Rows from block 5 of a small self-supervised image encoder, named by matrix and row number. Rows with one number belong to one neuron. Each number is 128 + 24 x the weight over its row's rms, rounded and kept within 0 to 255. All counts start at 0. Numbers have three digits each.
After each neuron's rows are labels from the 100 images, of 14848, where the neuron reaches its largest size: "colour at peak" is the nearest of a few named colours to the mean colour under the peak; "top examples" is what is common among them. Only what is clearly more common there than usual is listed. The data: microscope photos of single blood and bone marrow cells. In brackets: how many of the 100.
# u: gMLP up (value half) (model.blocks.5.mixer.u.weight, 256x128), inputs 0-127
# v: gMLP up (gate half) (model.blocks.5.mixer.v.weight, 256x128), inputs 0-127
# out: gMLP down (model.blocks.5.mixer.out.weight, 128x256, transposed), outputs 0-127

u.19:143099118153150099122075185124122128137136127164110097128177119149127141154189145119144132130107120185162148135144101141080118151109055089133146144106093154153079109127096132143142104120129139154117153119109133130156154125150123151154113130121163116121106143124101140170120133120107136155107118102120162069127118141134108127136111112077107156131092125111116156133129110097134141113169
v.19:149125120111107123115115143161118107117128128133121103103150114131132134123131115139119097126064142123171136125122118087095188163152131091143102150180158150128124139154155157181146066125128087103107111099103154158121130161128132118140111092139164143110118135177131128151112154163123120148166120113114166110111143122155131133165140087074101106126081125105079126132131123126127133116089
out.19:119096069133143111131080094167081145146138131137130140143166087148057161151154097116109130139097131149124107128112107135106158126117149105113107125122104112153153119095144105098121108130197116161128141145113125124108147176137129178130097132106146115121121093095131139132111135119180113118176125101118104144140128121130109137179158141137107154126130125095094161149104150165147127117127
colour at peak: grey (99)
top examples: smear: peripheral blood (43)

u.205:156132138141142128135143107108153090113154144108142138135126096120114174121166104146133142092136092154158172147137140106153145143136158145147121127151118145094112130104138126134132140114130090152103155144105116097185094146093106144130176161130131131178110100142101089165102142079122127115154105148084116121146123129095138118115134069129153143176066131139106132106134126141139081158094
v.205:067207152118145174124080147096132153133151134102118111132152098138117118123097118112107132171107112111104089136139113134129141127082101153165114113107105141116119131107163135121138105115099144117123128132148117123136156145147131131139122104092104120104153146146144155104141104088153118161089119132098145110113108133121137086154182148097136118130170111086131135131196130149105107092155
out.205:131170134166110127150134146128120117127109104152105155143076146136186108102118131123160121110118141113126118135116173124116137119144118112074113127108129133172132120123127134107049122097161190096132088137155121165124150107135122153142110146106130128102103142138129167129142177135125104103177148133123122150165108134164149128132080095111092127103155126132105130107124106115193160138123
colour at peak: grey (97)
top examples: smear: peripheral blood (88); cell type: eosinophil (36)

u.89:127191108150154100140089108147133116122130144122124115169099094108125130122080133102117074114151072136146095124134157145112153165106148146163081111111108160175124144132166130139146121116130127115150139118172099119183110130135165130122138088081137129105122155117108134126147120149157105137113091129163096119132137131112113105104114113122101138163131154119160129109165081176137148128153
v.89:111063102167117153124097108165144105139127152130114125073158101071138135135122107086067143155168126110123089101116141134134132121115149144146162104113099145182126153136106133152130133101148168119153136149121138150127141121119143114119116143127094130084116144143134137120121115134158124159095159117116122100126114107109145117108105176155155102100177113156132142156157176153128125080116
out.89:079084143102156100101150115139158122114145167127143161135107166124077087184156118120101112142144210124130117151155084139146138169123153138120150109112135085094143155094114117111143109170146138137122134150115072128099123122132083132107130129131140129123120138137145139121093085153117131156144140150095132124153113117123140139138176104121138124161139120120111114148111158086149098155120
colour at peak: white (86)
top examples: smear: peripheral blood (98); cell type: platelet (25)

u.238:139105148152155130118157143131071104136141124181114091124121148149171106102106141143112118123107110147119141150087105151150130111100095121131074164129168141118120091128078166113100151151145137157148165135115132109130135132132160109135158152079102093080160154130112117171171127085128144127115141165131113153119113108111132139128163096125123147160093125144140096129126106122145140067114
v.238:152089128114134173136126129130121155088147140148128097116135096157134106147085129134140104139090115127143102115093120142111106156128151112176130126114135124161155188094140112070147092117124125100119135100097118143084154161139197150130093123126136140128120149124129121163163169125138167110143119100080124099116125119093081157138168140110119098123160114122157168141131146114148154108116
out.238:136093116120127102151168135134180142110108122079130176098107104123079125152118127142143108162131133124185084123145139105185112148127108135146156114162146134122140148158129117114163089138120165120104125115140079166129113122097116142111086111162116149161096107099124148126132127128107170101097136098131142126133176115160112100116097163152129156117186094129132129113136131104125111144157
colour at peak: black (29)
top examples: smear: peripheral blood (39)

u.91:164195131103127112132137133146145107112126141146116127112086091099148061122134140165121075177163117129151090151110116106168176099149106109147176129146136131119140169133122118106143097109140120144167130135123173141085117117100140137134134127124170135133098108147127138155129129148141130107109130110127158107138170103119128089164098140098131073136110110146116098127142126104141141128180
v.91:092153135173120160144113107112162129158157121159112177122159142152106132149109108142133123079122142112098097123102146116179118122157127134162117128100121176145151140169101140131139140136136135107148080099121144107095135145126137155154119117097101134127142135118087104129155127091142182093187136160102148128101135133128154139102153104114155106075103087110108111117080129126094148129140
out.91:136103130112144117121124141147135131150084093111095128164100105139135176156137143121129145151095062151128149146118115128112137137099140140117081103169141085098114122088157145126121153115143172125111131123144113158181127093133104074126112127117136119096093151113153114135105166075135127191135130130124122128098097142122151136124100110136143133152119155127166171153173183108130127127123
colour at peak: white (99)
top examples: smear: peripheral blood (99); cell type: platelet (29)

u.236:113178085142121146126118170100170100109161119138142118084118109125132101128136144097162113136155112133105098164091099144118139125142119101115155153148148134092071155101088156119144091113111157152144147115128127137119084113098120143124125178132155105135140139125118128116156142129100139103164216090121119094157130114125091111120127135101107122127124176123162121128126137112141158142170
v.236:108123125100130168133163098148113125153118095113139138087082146108124091152124146180154114100148149141168125118164125112089128120110154152120106150099121091112122109127162164090173124162161157112124106151154122130074142144140113118161115167089120132119158135114132113115091130153137123150150119141096110133118091175129157152095132126194154127070108147118136172126127122128123116130112
out.236:123120146136159149138122107109153144136157156156170098150121147157130162124129112110134141097176157139159123156128095132130129163109091112106121108101127156121132098154067116092126181094102168091162150088104118129174118127125152124096126125151120125111132099139145136129155114110185161113128116110099093097102150124120128133134099117117154130129132096158114094151102157097155095162078
colour at peak: white (83)
top examples: smear: peripheral blood (84)