A small self-supervised image encoder, trained from scratch.
Model: 1.56M parameters, 48-pixel images, arch gmlp, norm layernorm, patch size [4, 4], layers 8, width 128.
Training: normuon at rate 0.0019, 7300 steps, batches of 256.
Data: trained on microscope photos of single blood and bone marrow cells, 194171 training examples, 9.6 epochs.
Rows from block 2 of a small self-supervised image encoder, named by matrix and row number. Rows with one number belong to one neuron. Each number is 200 + 30 x the weight over its row's rms, rounded and kept within 0 to 999. All counts start at 0.
Before each neuron's rows are labels from the 100 images, of 14848, where the neuron reaches its largest size: "colour at peak" is the nearest of a few named colours to the mean colour under the peak. Only what is clearly more common there than usual is listed. The data: microscope photos of single blood and bone marrow cells.
# u: gMLP up (value half) (model.blocks.2.mixer.u.weight, 256x128), inputs 0-63
# v: gMLP up (gate half) (model.blocks.2.mixer.v.weight, 256x128), inputs 0-63
# out: gMLP down (model.blocks.2.mixer.out.weight, 128x256, transposed), outputs 0-63

colour at peak: black
u.204,209,181,188,244,220,215,213,204,237,189,221,209,246,166,170,172,232,198,204,220,207,225,195,180,183,190,179,241,203,191,182,185,221,223,140,203,208,193,154,159,229,154,188,228,152,205,154,102,217,150,224,177,190,209,173,239,207,189,168,188,233,152,215,230
v.204,169,180,237,245,252,169,239,216,146,159,168,152,202,197,202,222,205,178,163,227,156,219,198,187,212,178,162,236,232,177,183,188,235,174,194,167,190,220,209,228,226,141,202,212,188,217,240,153,183,132,216,230,195,216,175,261,177,167,205,237,246,178,212,163
out.204,139,191,210,237,163,141,157,207,177,201,180,235,211,219,208,283,133,219,149,164,195,222,176,225,244,191,168,165,189,196,203,193,146,198,233,205,209,226,242,189,211,197,211,230,197,142,226,213,169,164,187,285,166,246,215,247,170,159,203,200,232,219,230,207

colour at peak: white
u.187,206,177,216,208,213,199,205,189,225,199,162,166,202,150,275,220,240,270,246,187,182,183,227,213,182,225,212,166,208,206,209,189,201,185,140,159,233,141,173,211,229,189,195,242,258,199,201,212,164,238,133,215,193,243,153,213,193,217,168,205,220,231,220,213
v.187,211,184,183,119,225,211,202,199,174,211,248,158,195,197,161,188,296,216,166,236,164,251,225,238,179,200,196,228,204,173,222,228,224,228,202,183,187,240,197,192,249,176,124,210,170,242,180,223,196,222,173,250,200,168,172,196,169,241,203,208,192,174,183,185
out.187,225,148,178,219,223,183,169,148,229,175,205,166,170,159,165,226,228,217,160,198,156,211,217,214,201,214,185,172,226,221,206,215,266,207,194,194,133,207,254,228,170,183,175,174,242,215,147,174,200,144,229,206,188,154,182,160,213,243,209,137,186,237,244,202

colour at peak: white
u.145,237,208,217,202,191,185,164,165,227,232,171,167,202,208,210,190,257,174,171,225,186,204,204,241,185,203,165,176,184,182,211,229,138,238,187,214,267,182,222,222,188,207,188,191,165,187,193,196,218,220,248,197,237,208,192,172,206,205,168,227,209,182,133,259
v.145,212,238,218,208,176,191,184,198,183,212,192,163,204,191,216,216,225,179,190,178,168,239,177,221,213,202,209,174,188,184,173,226,187,205,213,211,205,179,254,125,217,211,203,243,195,149,188,171,227,175,205,196,219,212,241,244,183,216,209,177,245,204,232,155
out.145,159,191,177,244,201,197,186,191,144,198,225,211,236,180,205,215,230,199,211,205,198,266,176,129,239,144,267,196,207,209,159,201,223,184,205,188,188,188,154,163,203,194,189,197,164,202,227,216,171,174,156,194,143,218,229,209,237,199,242,216,160,258,220,163

colour at peak: white
u.56,176,206,141,183,212,177,201,192,155,187,196,151,204,233,185,205,233,184,215,265,124,199,238,184,198,245,241,185,207,241,211,212,203,176,174,197,188,228,183,246,221,237,253,218,169,156,150,280,165,186,130,146,249,189,177,206,221,207,178,230,238,194,271,155
v.56,194,215,222,225,199,256,203,184,206,173,240,222,210,200,190,232,213,221,248,215,170,135,199,172,196,195,217,233,217,202,176,197,168,165,221,182,229,181,171,196,199,212,214,122,162,151,205,212,205,252,228,226,139,208,284,224,260,230,192,217,176,205,193,161
out.56,189,262,207,225,175,203,183,187,200,172,232,264,152,200,146,169,177,287,244,130,224,255,217,203,170,233,195,219,201,212,214,188,228,208,215,215,204,228,181,211,257,188,173,173,233,277,216,149,218,156,173,226,226,192,193,210,178,205,196,157,175,238,153,271

colour at peak: grey
u.2,213,261,272,229,204,246,249,206,139,176,186,210,211,196,215,194,197,200,218,214,188,245,237,203,184,173,212,187,261,187,191,179,233,198,196,203,237,175,212,208,173,244,212,225,175,226,219,167,188,109,246,192,189,222,222,225,195,217,194,200,166,145,204,161
v.2,242,253,203,186,155,178,209,183,198,222,171,239,260,185,187,138,143,226,206,238,193,235,131,231,201,166,230,201,212,187,275,212,175,200,172,205,203,161,170,194,210,240,222,174,196,178,215,216,186,202,173,165,156,201,181,182,205,219,208,199,232,242,186,223
out.2,158,177,212,200,206,164,223,193,209,203,146,241,239,227,230,231,183,175,158,152,141,215,196,208,223,178,176,192,217,154,158,155,228,191,160,204,214,231,273,239,218,163,212,236,212,182,215,191,186,227,220,222,167,195,187,181,205,209,171,200,171,219,221,242

colour at peak: white
u.168,155,200,194,161,233,219,158,152,198,190,216,201,241,184,221,169,200,223,172,241,249,212,199,211,223,227,192,180,187,158,194,213,219,155,223,219,181,175,219,197,203,201,144,196,209,189,229,204,228,152,212,197,114,188,217,195,179,173,188,185,233,206,264,237
v.168,212,201,236,215,224,203,247,195,199,179,190,173,203,197,220,220,179,198,165,210,178,209,228,163,246,220,287,161,220,160,199,210,198,170,196,175,220,185,222,181,216,243,219,170,248,205,219,178,175,196,159,155,228,133,247,163,174,233,219,196,177,246,177,241
out.168,204,189,250,196,171,132,201,213,193,162,192,159,217,215,197,216,184,183,166,200,183,193,176,174,125,180,201,244,191,245,212,197,174,163,182,223,239,201,161,235,231,239,173,212,218,211,210,247,183,202,258,171,228,203,234,210,187,171,219,202,180,123,175,235

colour at peak: grey
u.140,220,197,145,192,187,158,165,228,245,189,162,159,185,166,176,172,153,209,235,190,240,216,179,157,224,189,198,223,219,230,202,223,198,234,207,214,212,189,188,135,208,221,188,224,184,204,177,221,216,176,205,264,206,192,193,213,197,273,183,146,221,158,217,192
v.140,121,262,170,244,231,249,163,214,180,229,242,168,130,249,220,137,212,197,158,213,192,168,240,162,174,229,179,202,223,234,195,212,235,219,150,235,229,231,215,269,195,190,229,187,185,175,211,180,233,216,224,191,167,224,210,212,191,170,216,190,205,225,194,176
out.140,164,184,250,125,153,220,249,144,176,181,178,254,154,180,206,181,208,233,199,197,152,173,181,169,158,245,206,174,159,180,225,194,197,176,218,173,161,185,226,238,231,236,213,241,207,219,163,197,208,194,204,192,210,217,264,181,152,222,166,216,147,266,245,161

colour at peak: white
u.14,194,176,205,206,168,194,197,211,202,160,185,203,166,174,203,208,219,150,231,200,156,300,181,166,258,166,216,184,206,219,186,211,204,167,156,184,171,192,225,238,185,212,230,206,151,185,179,205,187,194,168,182,208,236,196,228,193,207,174,226,207,192,165,201
v.14,195,130,254,221,260,203,240,198,175,257,202,194,206,160,150,180,167,241,187,203,202,197,260,178,219,216,180,209,194,225,187,210,207,224,232,234,186,206,255,215,224,216,191,148,190,184,213,126,257,193,180,187,205,207,221,199,190,257,135,202,188,196,224,211
out.14,222,224,159,208,233,256,186,216,139,257,251,184,207,208,158,222,201,174,182,192,212,181,187,199,198,261,170,166,157,226,280,173,203,235,220,151,206,192,206,195,160,208,207,224,218,201,172,207,209,212,138,197,211,158,197,156,179,216,182,240,153,208,226,232

colour at peak: white
u.38,179,155,216,197,232,175,194,223,193,226,242,185,213,220,257,218,177,206,214,212,217,195,191,185,184,199,240,204,195,220,174,196,172,237,202,203,226,225,151,178,181,178,190,258,187,192,230,189,202,197,176,197,222,221,235,179,258,240,167,169,216,177,188,165
v.38,229,189,223,215,155,120,185,190,212,231,152,200,255,185,157,208,202,181,245,212,197,161,157,176,201,212,165,203,214,192,212,165,188,179,191,186,170,235,212,162,169,145,212,140,209,195,162,225,190,272,169,207,226,182,226,250,188,200,205,243,247,245,210,181
out.38,193,210,214,230,183,213,221,216,176,159,213,155,224,150,207,227,203,185,162,190,217,239,236,238,211,167,212,182,202,193,239,229,187,188,205,253,197,133,277,169,230,201,208,213,189,227,182,179,170,227,149,179,202,226,156,213,256,178,177,240,211,205,254,168

colour at peak: white
u.161,228,235,224,187,172,186,185,168,215,196,126,197,187,272,239,215,189,213,211,206,218,227,166,181,195,233,213,179,202,227,245,165,172,233,195,201,150,187,210,188,215,209,176,198,224,212,284,222,200,208,195,214,209,157,227,196,173,158,251,210,184,239,191,242
v.161,230,226,188,240,202,134,195,250,171,166,216,229,195,189,254,242,191,248,186,252,178,200,199,211,199,170,274,218,150,183,193,164,182,184,189,232,221,174,222,214,214,188,191,236,197,185,212,204,228,164,141,221,209,184,202,230,196,178,177,264,202,205,215,212
out.161,169,193,226,190,234,218,247,182,267,184,260,208,226,168,203,147,184,181,171,154,231,156,215,177,159,195,140,175,229,199,195,223,187,203,245,178,243,214,219,218,188,214,229,165,178,199,143,170,169,248,208,195,205,198,141,225,216,195,202,177,161,188,240,176

colour at peak: black
u.158,234,224,203,182,194,209,236,186,166,143,174,188,160,242,213,206,211,211,210,201,174,187,176,209,196,199,218,219,219,211,157,259,227,185,226,159,153,203,173,198,177,199,223,125,244,129,191,186,204,229,171,161,232,177,204,168,173,178,255,208,159,259,183,209
v.158,162,135,190,155,250,176,212,185,235,165,240,245,174,209,164,192,226,174,188,214,231,197,230,198,140,166,193,140,169,157,212,161,173,247,245,195,190,210,180,215,217,172,237,237,195,228,163,199,161,181,185,217,200,210,172,214,197,239,136,182,169,192,234,213
out.158,184,227,235,142,172,205,173,195,212,214,181,200,174,175,179,158,189,190,155,122,168,174,227,215,152,214,188,168,176,159,202,165,176,166,249,206,271,213,212,168,195,244,202,174,244,252,190,208,224,226,198,221,147,202,255,241,223,202,204,208,205,199,216,234

colour at peak: grey
u.138,195,252,158,198,172,226,191,155,234,224,204,227,248,201,179,257,184,202,165,179,174,202,144,245,271,142,178,197,212,202,219,241,218,183,176,159,193,189,209,151,178,186,261,214,203,201,116,163,205,218,222,233,218,215,199,212,188,137,165,229,234,180,209,211
v.138,152,204,179,204,157,198,223,163,181,133,234,164,161,194,236,157,197,200,225,195,197,213,174,172,173,207,176,224,254,207,209,240,189,235,200,197,161,231,202,205,231,209,155,196,204,254,253,180,169,182,196,221,205,187,232,201,205,257,252,182,169,196,212,212
out.138,213,192,215,257,224,240,219,214,174,186,170,241,149,203,184,213,176,243,206,189,167,207,272,223,116,187,283,205,122,203,199,150,200,219,228,243,189,179,166,246,171,228,202,205,204,191,225,179,228,130,191,200,196,230,198,206,182,199,189,179,221,195,194,194

colour at peak: grey
u.6,231,174,221,154,226,183,186,190,221,159,163,215,216,190,181,227,256,205,188,213,161,203,173,163,227,209,216,209,238,225,196,195,241,190,211,170,198,221,182,250,153,186,200,198,221,138,223,144,207,223,236,208,151,169,167,167,267,208,176,162,179,172,198,193
v.6,210,251,242,179,220,242,203,157,134,172,209,202,236,231,232,155,198,183,195,234,166,257,187,177,262,258,158,198,175,180,208,225,166,218,168,212,205,191,191,218,277,186,216,211,187,214,186,219,254,146,163,210,165,174,166,185,181,196,212,218,223,190,274,219
out.6,184,241,279,212,209,208,194,253,171,216,186,234,147,243,227,165,212,140,205,187,229,185,227,219,214,181,129,202,127,174,189,183,198,208,147,197,184,205,214,195,222,222,175,207,234,242,222,179,196,142,236,179,191,197,192,232,161,155,172,199,194,214,211,204

colour at peak: black
u.15,183,250,202,215,186,243,262,167,167,153,219,175,176,210,178,194,185,173,165,167,197,175,208,168,161,208,246,199,211,151,191,184,211,215,230,161,200,222,150,236,240,206,240,214,198,153,231,192,207,201,204,193,185,213,118,188,229,207,155,172,217,192,227,273
v.15,209,230,201,162,183,224,228,210,244,183,193,239,211,248,169,225,253,217,167,189,153,130,178,261,164,212,186,210,227,199,200,159,155,197,175,184,190,257,188,184,290,221,213,230,224,203,222,184,154,209,214,172,148,222,228,186,210,174,199,204,235,209,185,216
out.15,228,190,219,241,240,207,141,222,172,178,210,213,191,199,245,169,167,213,195,203,220,210,183,149,205,126,193,180,212,254,212,229,210,200,233,186,229,227,244,127,158,166,190,251,222,208,195,250,152,187,234,214,146,193,223,209,152,190,201,218,184,202,227,152

colour at peak: black
u.175,214,185,139,227,167,161,193,208,174,211,216,254,243,222,174,197,198,130,184,187,204,183,227,196,163,163,177,179,171,229,187,201,186,216,179,170,227,231,237,192,204,219,187,211,199,194,222,177,192,187,293,186,145,159,211,131,218,217,215,261,181,217,201,192
v.175,156,165,174,103,203,180,191,237,197,161,182,183,252,153,221,168,197,182,232,158,154,206,176,180,212,180,172,251,204,218,220,186,200,210,201,226,232,196,167,139,246,163,202,174,223,192,221,202,172,189,214,152,164,221,178,189,229,206,182,213,208,226,233,149
out.175,144,212,228,149,179,231,189,156,184,197,180,211,182,208,166,208,222,175,198,227,171,252,205,210,182,200,188,195,203,207,242,209,219,163,218,165,121,191,242,179,226,183,203,200,282,209,209,162,206,200,144,227,167,251,217,230,195,186,239,140,255,245,182,166

colour at peak: white
u.238,229,212,197,200,204,207,163,168,151,234,214,165,154,197,198,217,212,217,205,247,226,214,160,152,143,228,178,214,247,141,197,207,168,228,219,219,193,187,198,268,159,177,227,227,186,165,213,215,196,237,206,216,251,204,227,209,172,214,226,232,202,243,170,187
v.238,176,169,273,258,209,233,215,254,188,165,216,238,215,188,215,213,178,120,180,213,213,206,229,155,266,204,208,191,193,200,137,227,164,184,236,199,225,215,172,194,237,209,218,242,156,173,214,209,197,177,228,162,202,192,237,228,209,262,213,184,201,202,178,151
out.238,218,202,174,231,154,219,216,157,184,159,192,259,204,162,174,205,224,239,162,195,190,188,220,191,257,207,178,146,239,195,210,237,205,253,181,167,194,154,223,195,211,185,216,180,236,241,190,218,209,184,211,178,252,125,216,179,176,246,196,241,223,158,268,215

colour at peak: grey
u.21,222,159,233,154,208,227,222,163,206,207,218,232,189,242,227,164,250,183,230,192,195,204,199,167,208,190,223,217,199,198,163,219,218,146,270,133,223,192,231,155,184,225,241,165,229,168,183,209,224,167,174,217,266,169,207,190,180,218,246,223,231,248,191,177
v.21,207,199,202,172,222,196,226,186,215,203,142,200,174,183,216,267,224,192,173,178,183,244,187,218,217,210,227,219,265,216,228,206,228,170,229,183,158,212,233,197,202,214,239,147,238,174,162,245,174,250,211,174,181,151,240,200,195,188,238,184,171,242,214,279
out.21,156,236,217,214,251,166,215,224,172,199,177,251,224,176,211,140,173,199,236,202,203,198,173,191,258,173,181,171,198,179,230,175,197,242,192,205,179,180,195,159,182,191,240,171,178,228,228,190,185,184,165,200,179,215,277,208,223,171,137,169,155,209,154,203

colour at peak: grey
u.247,225,199,214,193,173,210,210,115,256,223,187,219,151,242,229,228,226,190,219,211,205,237,209,206,221,183,253,148,263,220,152,226,241,190,213,161,212,198,220,161,163,201,216,178,211,202,171,252,162,215,156,164,218,157,218,201,223,249,216,216,167,265,219,266
v.247,186,269,159,204,149,191,188,226,201,230,206,200,193,157,176,161,172,181,196,249,180,179,178,216,225,180,184,201,208,141,271,183,168,170,190,229,176,195,143,175,211,179,178,214,193,225,246,145,191,177,223,227,233,256,170,172,149,227,203,222,202,222,190,148
out.247,186,150,201,204,201,226,163,250,209,173,212,192,199,199,130,232,231,180,115,167,176,218,257,253,160,170,214,217,189,202,144,213,210,173,183,226,213,205,196,213,194,255,203,186,210,187,181,253,198,275,203,209,162,157,184,189,224,251,212,244,199,166,205,176

colour at peak: grey
u.236,190,204,205,213,180,228,217,227,227,230,146,242,168,165,213,193,162,210,160,211,226,183,248,201,189,246,166,135,244,184,185,217,163,210,196,257,194,206,185,197,222,182,200,236,191,163,226,234,187,194,198,185,215,198,213,194,186,122,158,188,220,226,206,203
v.236,255,200,214,228,186,212,222,226,196,154,163,211,174,192,133,248,228,206,145,148,236,205,181,152,213,184,183,246,201,220,212,204,168,202,157,208,274,223,216,261,172,217,148,219,234,232,169,238,176,185,202,231,209,213,193,238,219,196,174,204,190,185,140,224
out.236,217,190,244,176,184,202,180,188,202,261,181,245,196,223,213,219,199,186,163,187,208,226,230,176,148,159,218,275,151,224,185,220,217,222,211,223,189,178,138,248,169,192,246,197,179,225,174,223,214,169,212,165,203,206,244,238,149,170,222,184,180,157,227,219

colour at peak: black
u.177,241,213,207,160,181,225,170,171,159,180,217,164,244,164,200,156,260,196,235,176,220,240,233,186,170,190,229,283,215,206,202,166,188,172,192,206,171,216,182,162,184,213,194,226,205,182,223,168,200,174,225,123,204,169,210,212,183,234,206,213,184,132,171,165
v.177,223,155,191,209,194,213,230,198,228,173,170,223,266,151,228,232,188,197,195,200,187,202,136,176,215,179,183,143,239,178,201,178,252,230,181,249,236,198,209,177,226,203,216,183,212,197,160,193,191,215,144,224,231,164,194,226,219,238,176,224,238,233,165,194
out.177,154,181,231,231,220,182,204,213,182,180,189,253,171,209,217,199,187,189,187,209,173,197,191,192,265,201,147,144,229,178,176,219,219,236,192,173,239,238,202,223,195,198,239,168,141,198,180,204,186,230,141,237,207,259,217,209,192,187,224,246,185,239,237,201

colour at peak: white
u.234,170,123,217,259,238,229,219,192,208,274,169,204,206,163,246,206,181,177,200,177,211,228,181,161,160,179,182,207,209,183,177,234,197,179,235,192,206,177,177,203,146,232,204,226,230,246,193,171,215,186,249,187,207,242,236,213,184,175,176,141,196,233,134,251
v.234,207,141,238,273,252,182,194,178,216,155,226,219,197,199,213,174,219,169,217,207,214,179,236,185,163,158,211,199,218,199,210,177,200,203,260,124,208,208,232,150,150,197,187,206,214,172,194,221,216,165,177,240,148,180,231,229,226,174,213,194,172,189,194,206
out.234,171,200,237,163,201,200,248,183,221,152,229,242,171,237,160,219,237,237,222,93,179,216,185,217,204,214,226,240,203,222,253,182,182,217,224,197,209,180,209,211,237,180,224,220,225,189,209,182,210,178,168,219,243,226,199,193,234,190,213,183,194,200,200,184

colour at peak: white
u.146,257,168,226,133,179,198,171,213,231,211,187,146,203,219,217,137,255,239,178,268,252,205,210,199,168,157,245,162,247,191,219,187,229,211,230,232,234,176,237,137,217,176,202,176,185,203,190,221,171,242,175,214,202,190,192,209,152,201,211,234,192,218,195,187
v.146,232,221,149,204,178,196,182,146,238,238,186,243,161,175,217,222,207,156,220,195,204,225,209,241,152,225,206,216,223,213,160,202,198,200,154,200,205,236,233,205,185,214,178,204,187,199,259,244,137,159,219,226,133,149,242,183,250,172,179,217,239,270,217,152
out.146,144,239,146,254,201,191,263,224,200,240,216,194,180,199,213,216,192,191,235,159,244,207,184,210,245,183,212,219,191,182,244,183,168,212,266,151,180,173,177,175,185,193,185,214,189,158,229,242,224,201,202,189,182,236,212,182,233,235,163,164,207,205,217,214

colour at peak: black
u.133,169,186,207,214,261,204,180,210,217,217,134,223,177,197,176,169,248,188,190,209,233,182,210,219,201,219,174,173,223,160,194,184,171,247,210,200,182,195,214,222,165,189,241,172,177,176,189,186,249,194,159,248,158,198,173,150,211,197,192,187,164,193,202,241
v.133,173,219,177,263,189,201,212,194,143,181,217,190,213,226,228,233,196,194,247,178,189,234,200,209,252,184,227,211,215,192,160,160,230,202,182,140,187,214,246,276,147,108,168,206,233,255,141,192,191,197,183,184,169,171,220,261,157,209,165,221,192,201,198,157
out.133,217,185,244,189,163,160,162,175,221,238,188,213,177,186,206,180,190,269,162,206,121,226,177,172,215,183,168,180,158,225,223,199,225,162,207,189,182,222,213,183,196,234,226,212,212,214,208,152,182,182,115,161,215,181,196,287,205,173,220,211,130,202,201,203

colour at peak: white
u.233,149,261,181,179,195,150,196,186,194,217,220,227,208,218,181,206,177,217,191,189,218,178,153,188,221,220,189,184,171,166,232,236,236,230,185,225,185,245,168,238,184,193,209,203,225,198,184,219,174,236,179,206,180,196,244,213,177,242,247,195,140,184,209,190
v.233,193,172,215,141,190,194,168,258,243,294,154,199,217,183,242,207,182,207,223,215,204,218,259,218,186,142,211,156,186,214,215,209,181,207,222,160,202,217,177,179,239,177,233,199,189,211,204,203,198,213,199,193,195,170,214,170,239,184,189,172,189,178,200,262
out.233,203,189,206,198,181,227,182,183,205,211,202,152,209,199,200,174,245,194,211,204,196,190,188,179,224,245,169,173,263,252,237,165,237,191,185,164,226,185,159,211,248,177,171,174,174,202,238,215,152,139,191,223,197,209,212,171,177,196,169,268,187,177,226,185

colour at peak: white
u.172,211,260,209,220,186,195,175,221,230,226,131,164,156,207,198,155,201,232,205,265,220,191,188,213,237,177,171,153,192,166,228,183,187,216,190,217,245,246,257,197,181,236,207,231,176,138,154,201,186,184,178,203,281,212,157,143,174,190,174,205,178,175,178,195
v.172,189,129,157,187,230,178,213,115,174,170,214,226,177,192,201,154,252,157,163,183,144,212,238,176,189,237,205,201,211,149,193,189,204,204,153,203,240,173,184,199,160,197,189,234,243,247,175,240,202,234,170,226,213,184,210,202,206,137,233,162,175,203,206,219
out.172,153,233,180,180,199,203,235,202,170,202,188,231,217,204,159,211,135,182,161,192,190,183,246,166,181,222,216,242,212,225,209,203,173,211,216,208,166,119,190,205,206,164,258,191,200,219,174,275,188,246,218,182,191,188,206,213,211,223,237,208,186,235,227,200

colour at peak: white
u.144,232,266,159,214,179,202,138,192,206,220,163,192,174,221,210,204,166,139,185,150,216,187,195,237,185,236,274,164,191,197,222,215,185,234,232,154,232,185,170,211,247,184,283,166,198,213,191,218,176,217,189,170,223,194,215,222,178,198,219,256,186,195,219,242
v.144,205,229,222,216,220,237,185,205,208,175,212,164,217,224,261,193,146,173,171,175,183,215,206,182,222,131,234,193,184,234,213,222,189,234,159,236,245,240,227,215,176,238,247,210,172,188,229,215,219,184,217,208,236,181,212,183,203,202,164,189,206,207,172,173
out.144,145,207,234,202,221,253,223,188,200,243,188,210,216,205,201,163,197,195,241,177,181,207,203,180,188,110,197,241,184,223,162,197,222,166,162,196,170,221,177,221,193,225,180,218,127,212,189,184,199,180,244,252,211,201,178,202,231,208,149,222,178,243,190,190

colour at peak: black
u.178,182,208,208,147,233,201,196,179,197,181,176,176,213,252,212,225,162,200,212,186,179,200,222,205,158,142,166,218,204,166,168,198,170,169,246,196,201,200,220,203,240,268,213,254,143,218,225,190,241,228,181,241,134,184,258,173,213,200,236,208,280,213,162,203
v.178,178,180,214,284,211,200,254,203,191,194,188,225,214,175,166,212,266,230,182,143,226,197,149,271,190,219,197,216,200,250,221,150,232,195,166,152,200,238,185,210,186,167,242,195,177,232,199,210,137,159,221,214,171,169,208,235,195,186,222,200,203,222,198,166
out.178,176,209,216,237,179,147,200,171,197,194,210,239,199,137,215,214,168,200,135,245,206,235,221,206,214,194,204,197,181,213,187,227,210,246,195,224,222,211,247,274,216,224,180,213,194,190,196,194,209,199,200,255,210,211,161,221,173,203,207,211,166,210,199,184

colour at peak: white
u.12,184,184,219,179,206,229,159,234,209,187,140,178,159,226,198,180,194,146,254,193,199,202,188,217,167,174,165,148,280,202,218,218,246,130,216,234,183,174,156,206,192,194,211,222,154,186,207,237,220,155,154,255,236,178,204,203,187,201,176,252,209,170,178,204
v.12,233,173,197,206,220,158,212,215,204,215,192,212,229,201,150,207,222,231,208,173,226,234,205,246,149,147,218,184,253,162,227,192,133,217,197,219,185,149,277,245,223,171,209,212,185,230,188,187,165,187,193,183,188,189,236,180,199,193,178,162,177,228,222,188
out.12,196,202,190,238,199,201,160,196,201,196,237,191,216,168,193,206,197,221,209,175,230,186,120,173,183,192,282,248,201,156,222,215,180,208,157,161,225,224,194,244,199,221,148,210,243,224,234,189,211,281,182,171,142,228,223,166,227,237,216,125,209,231,227,151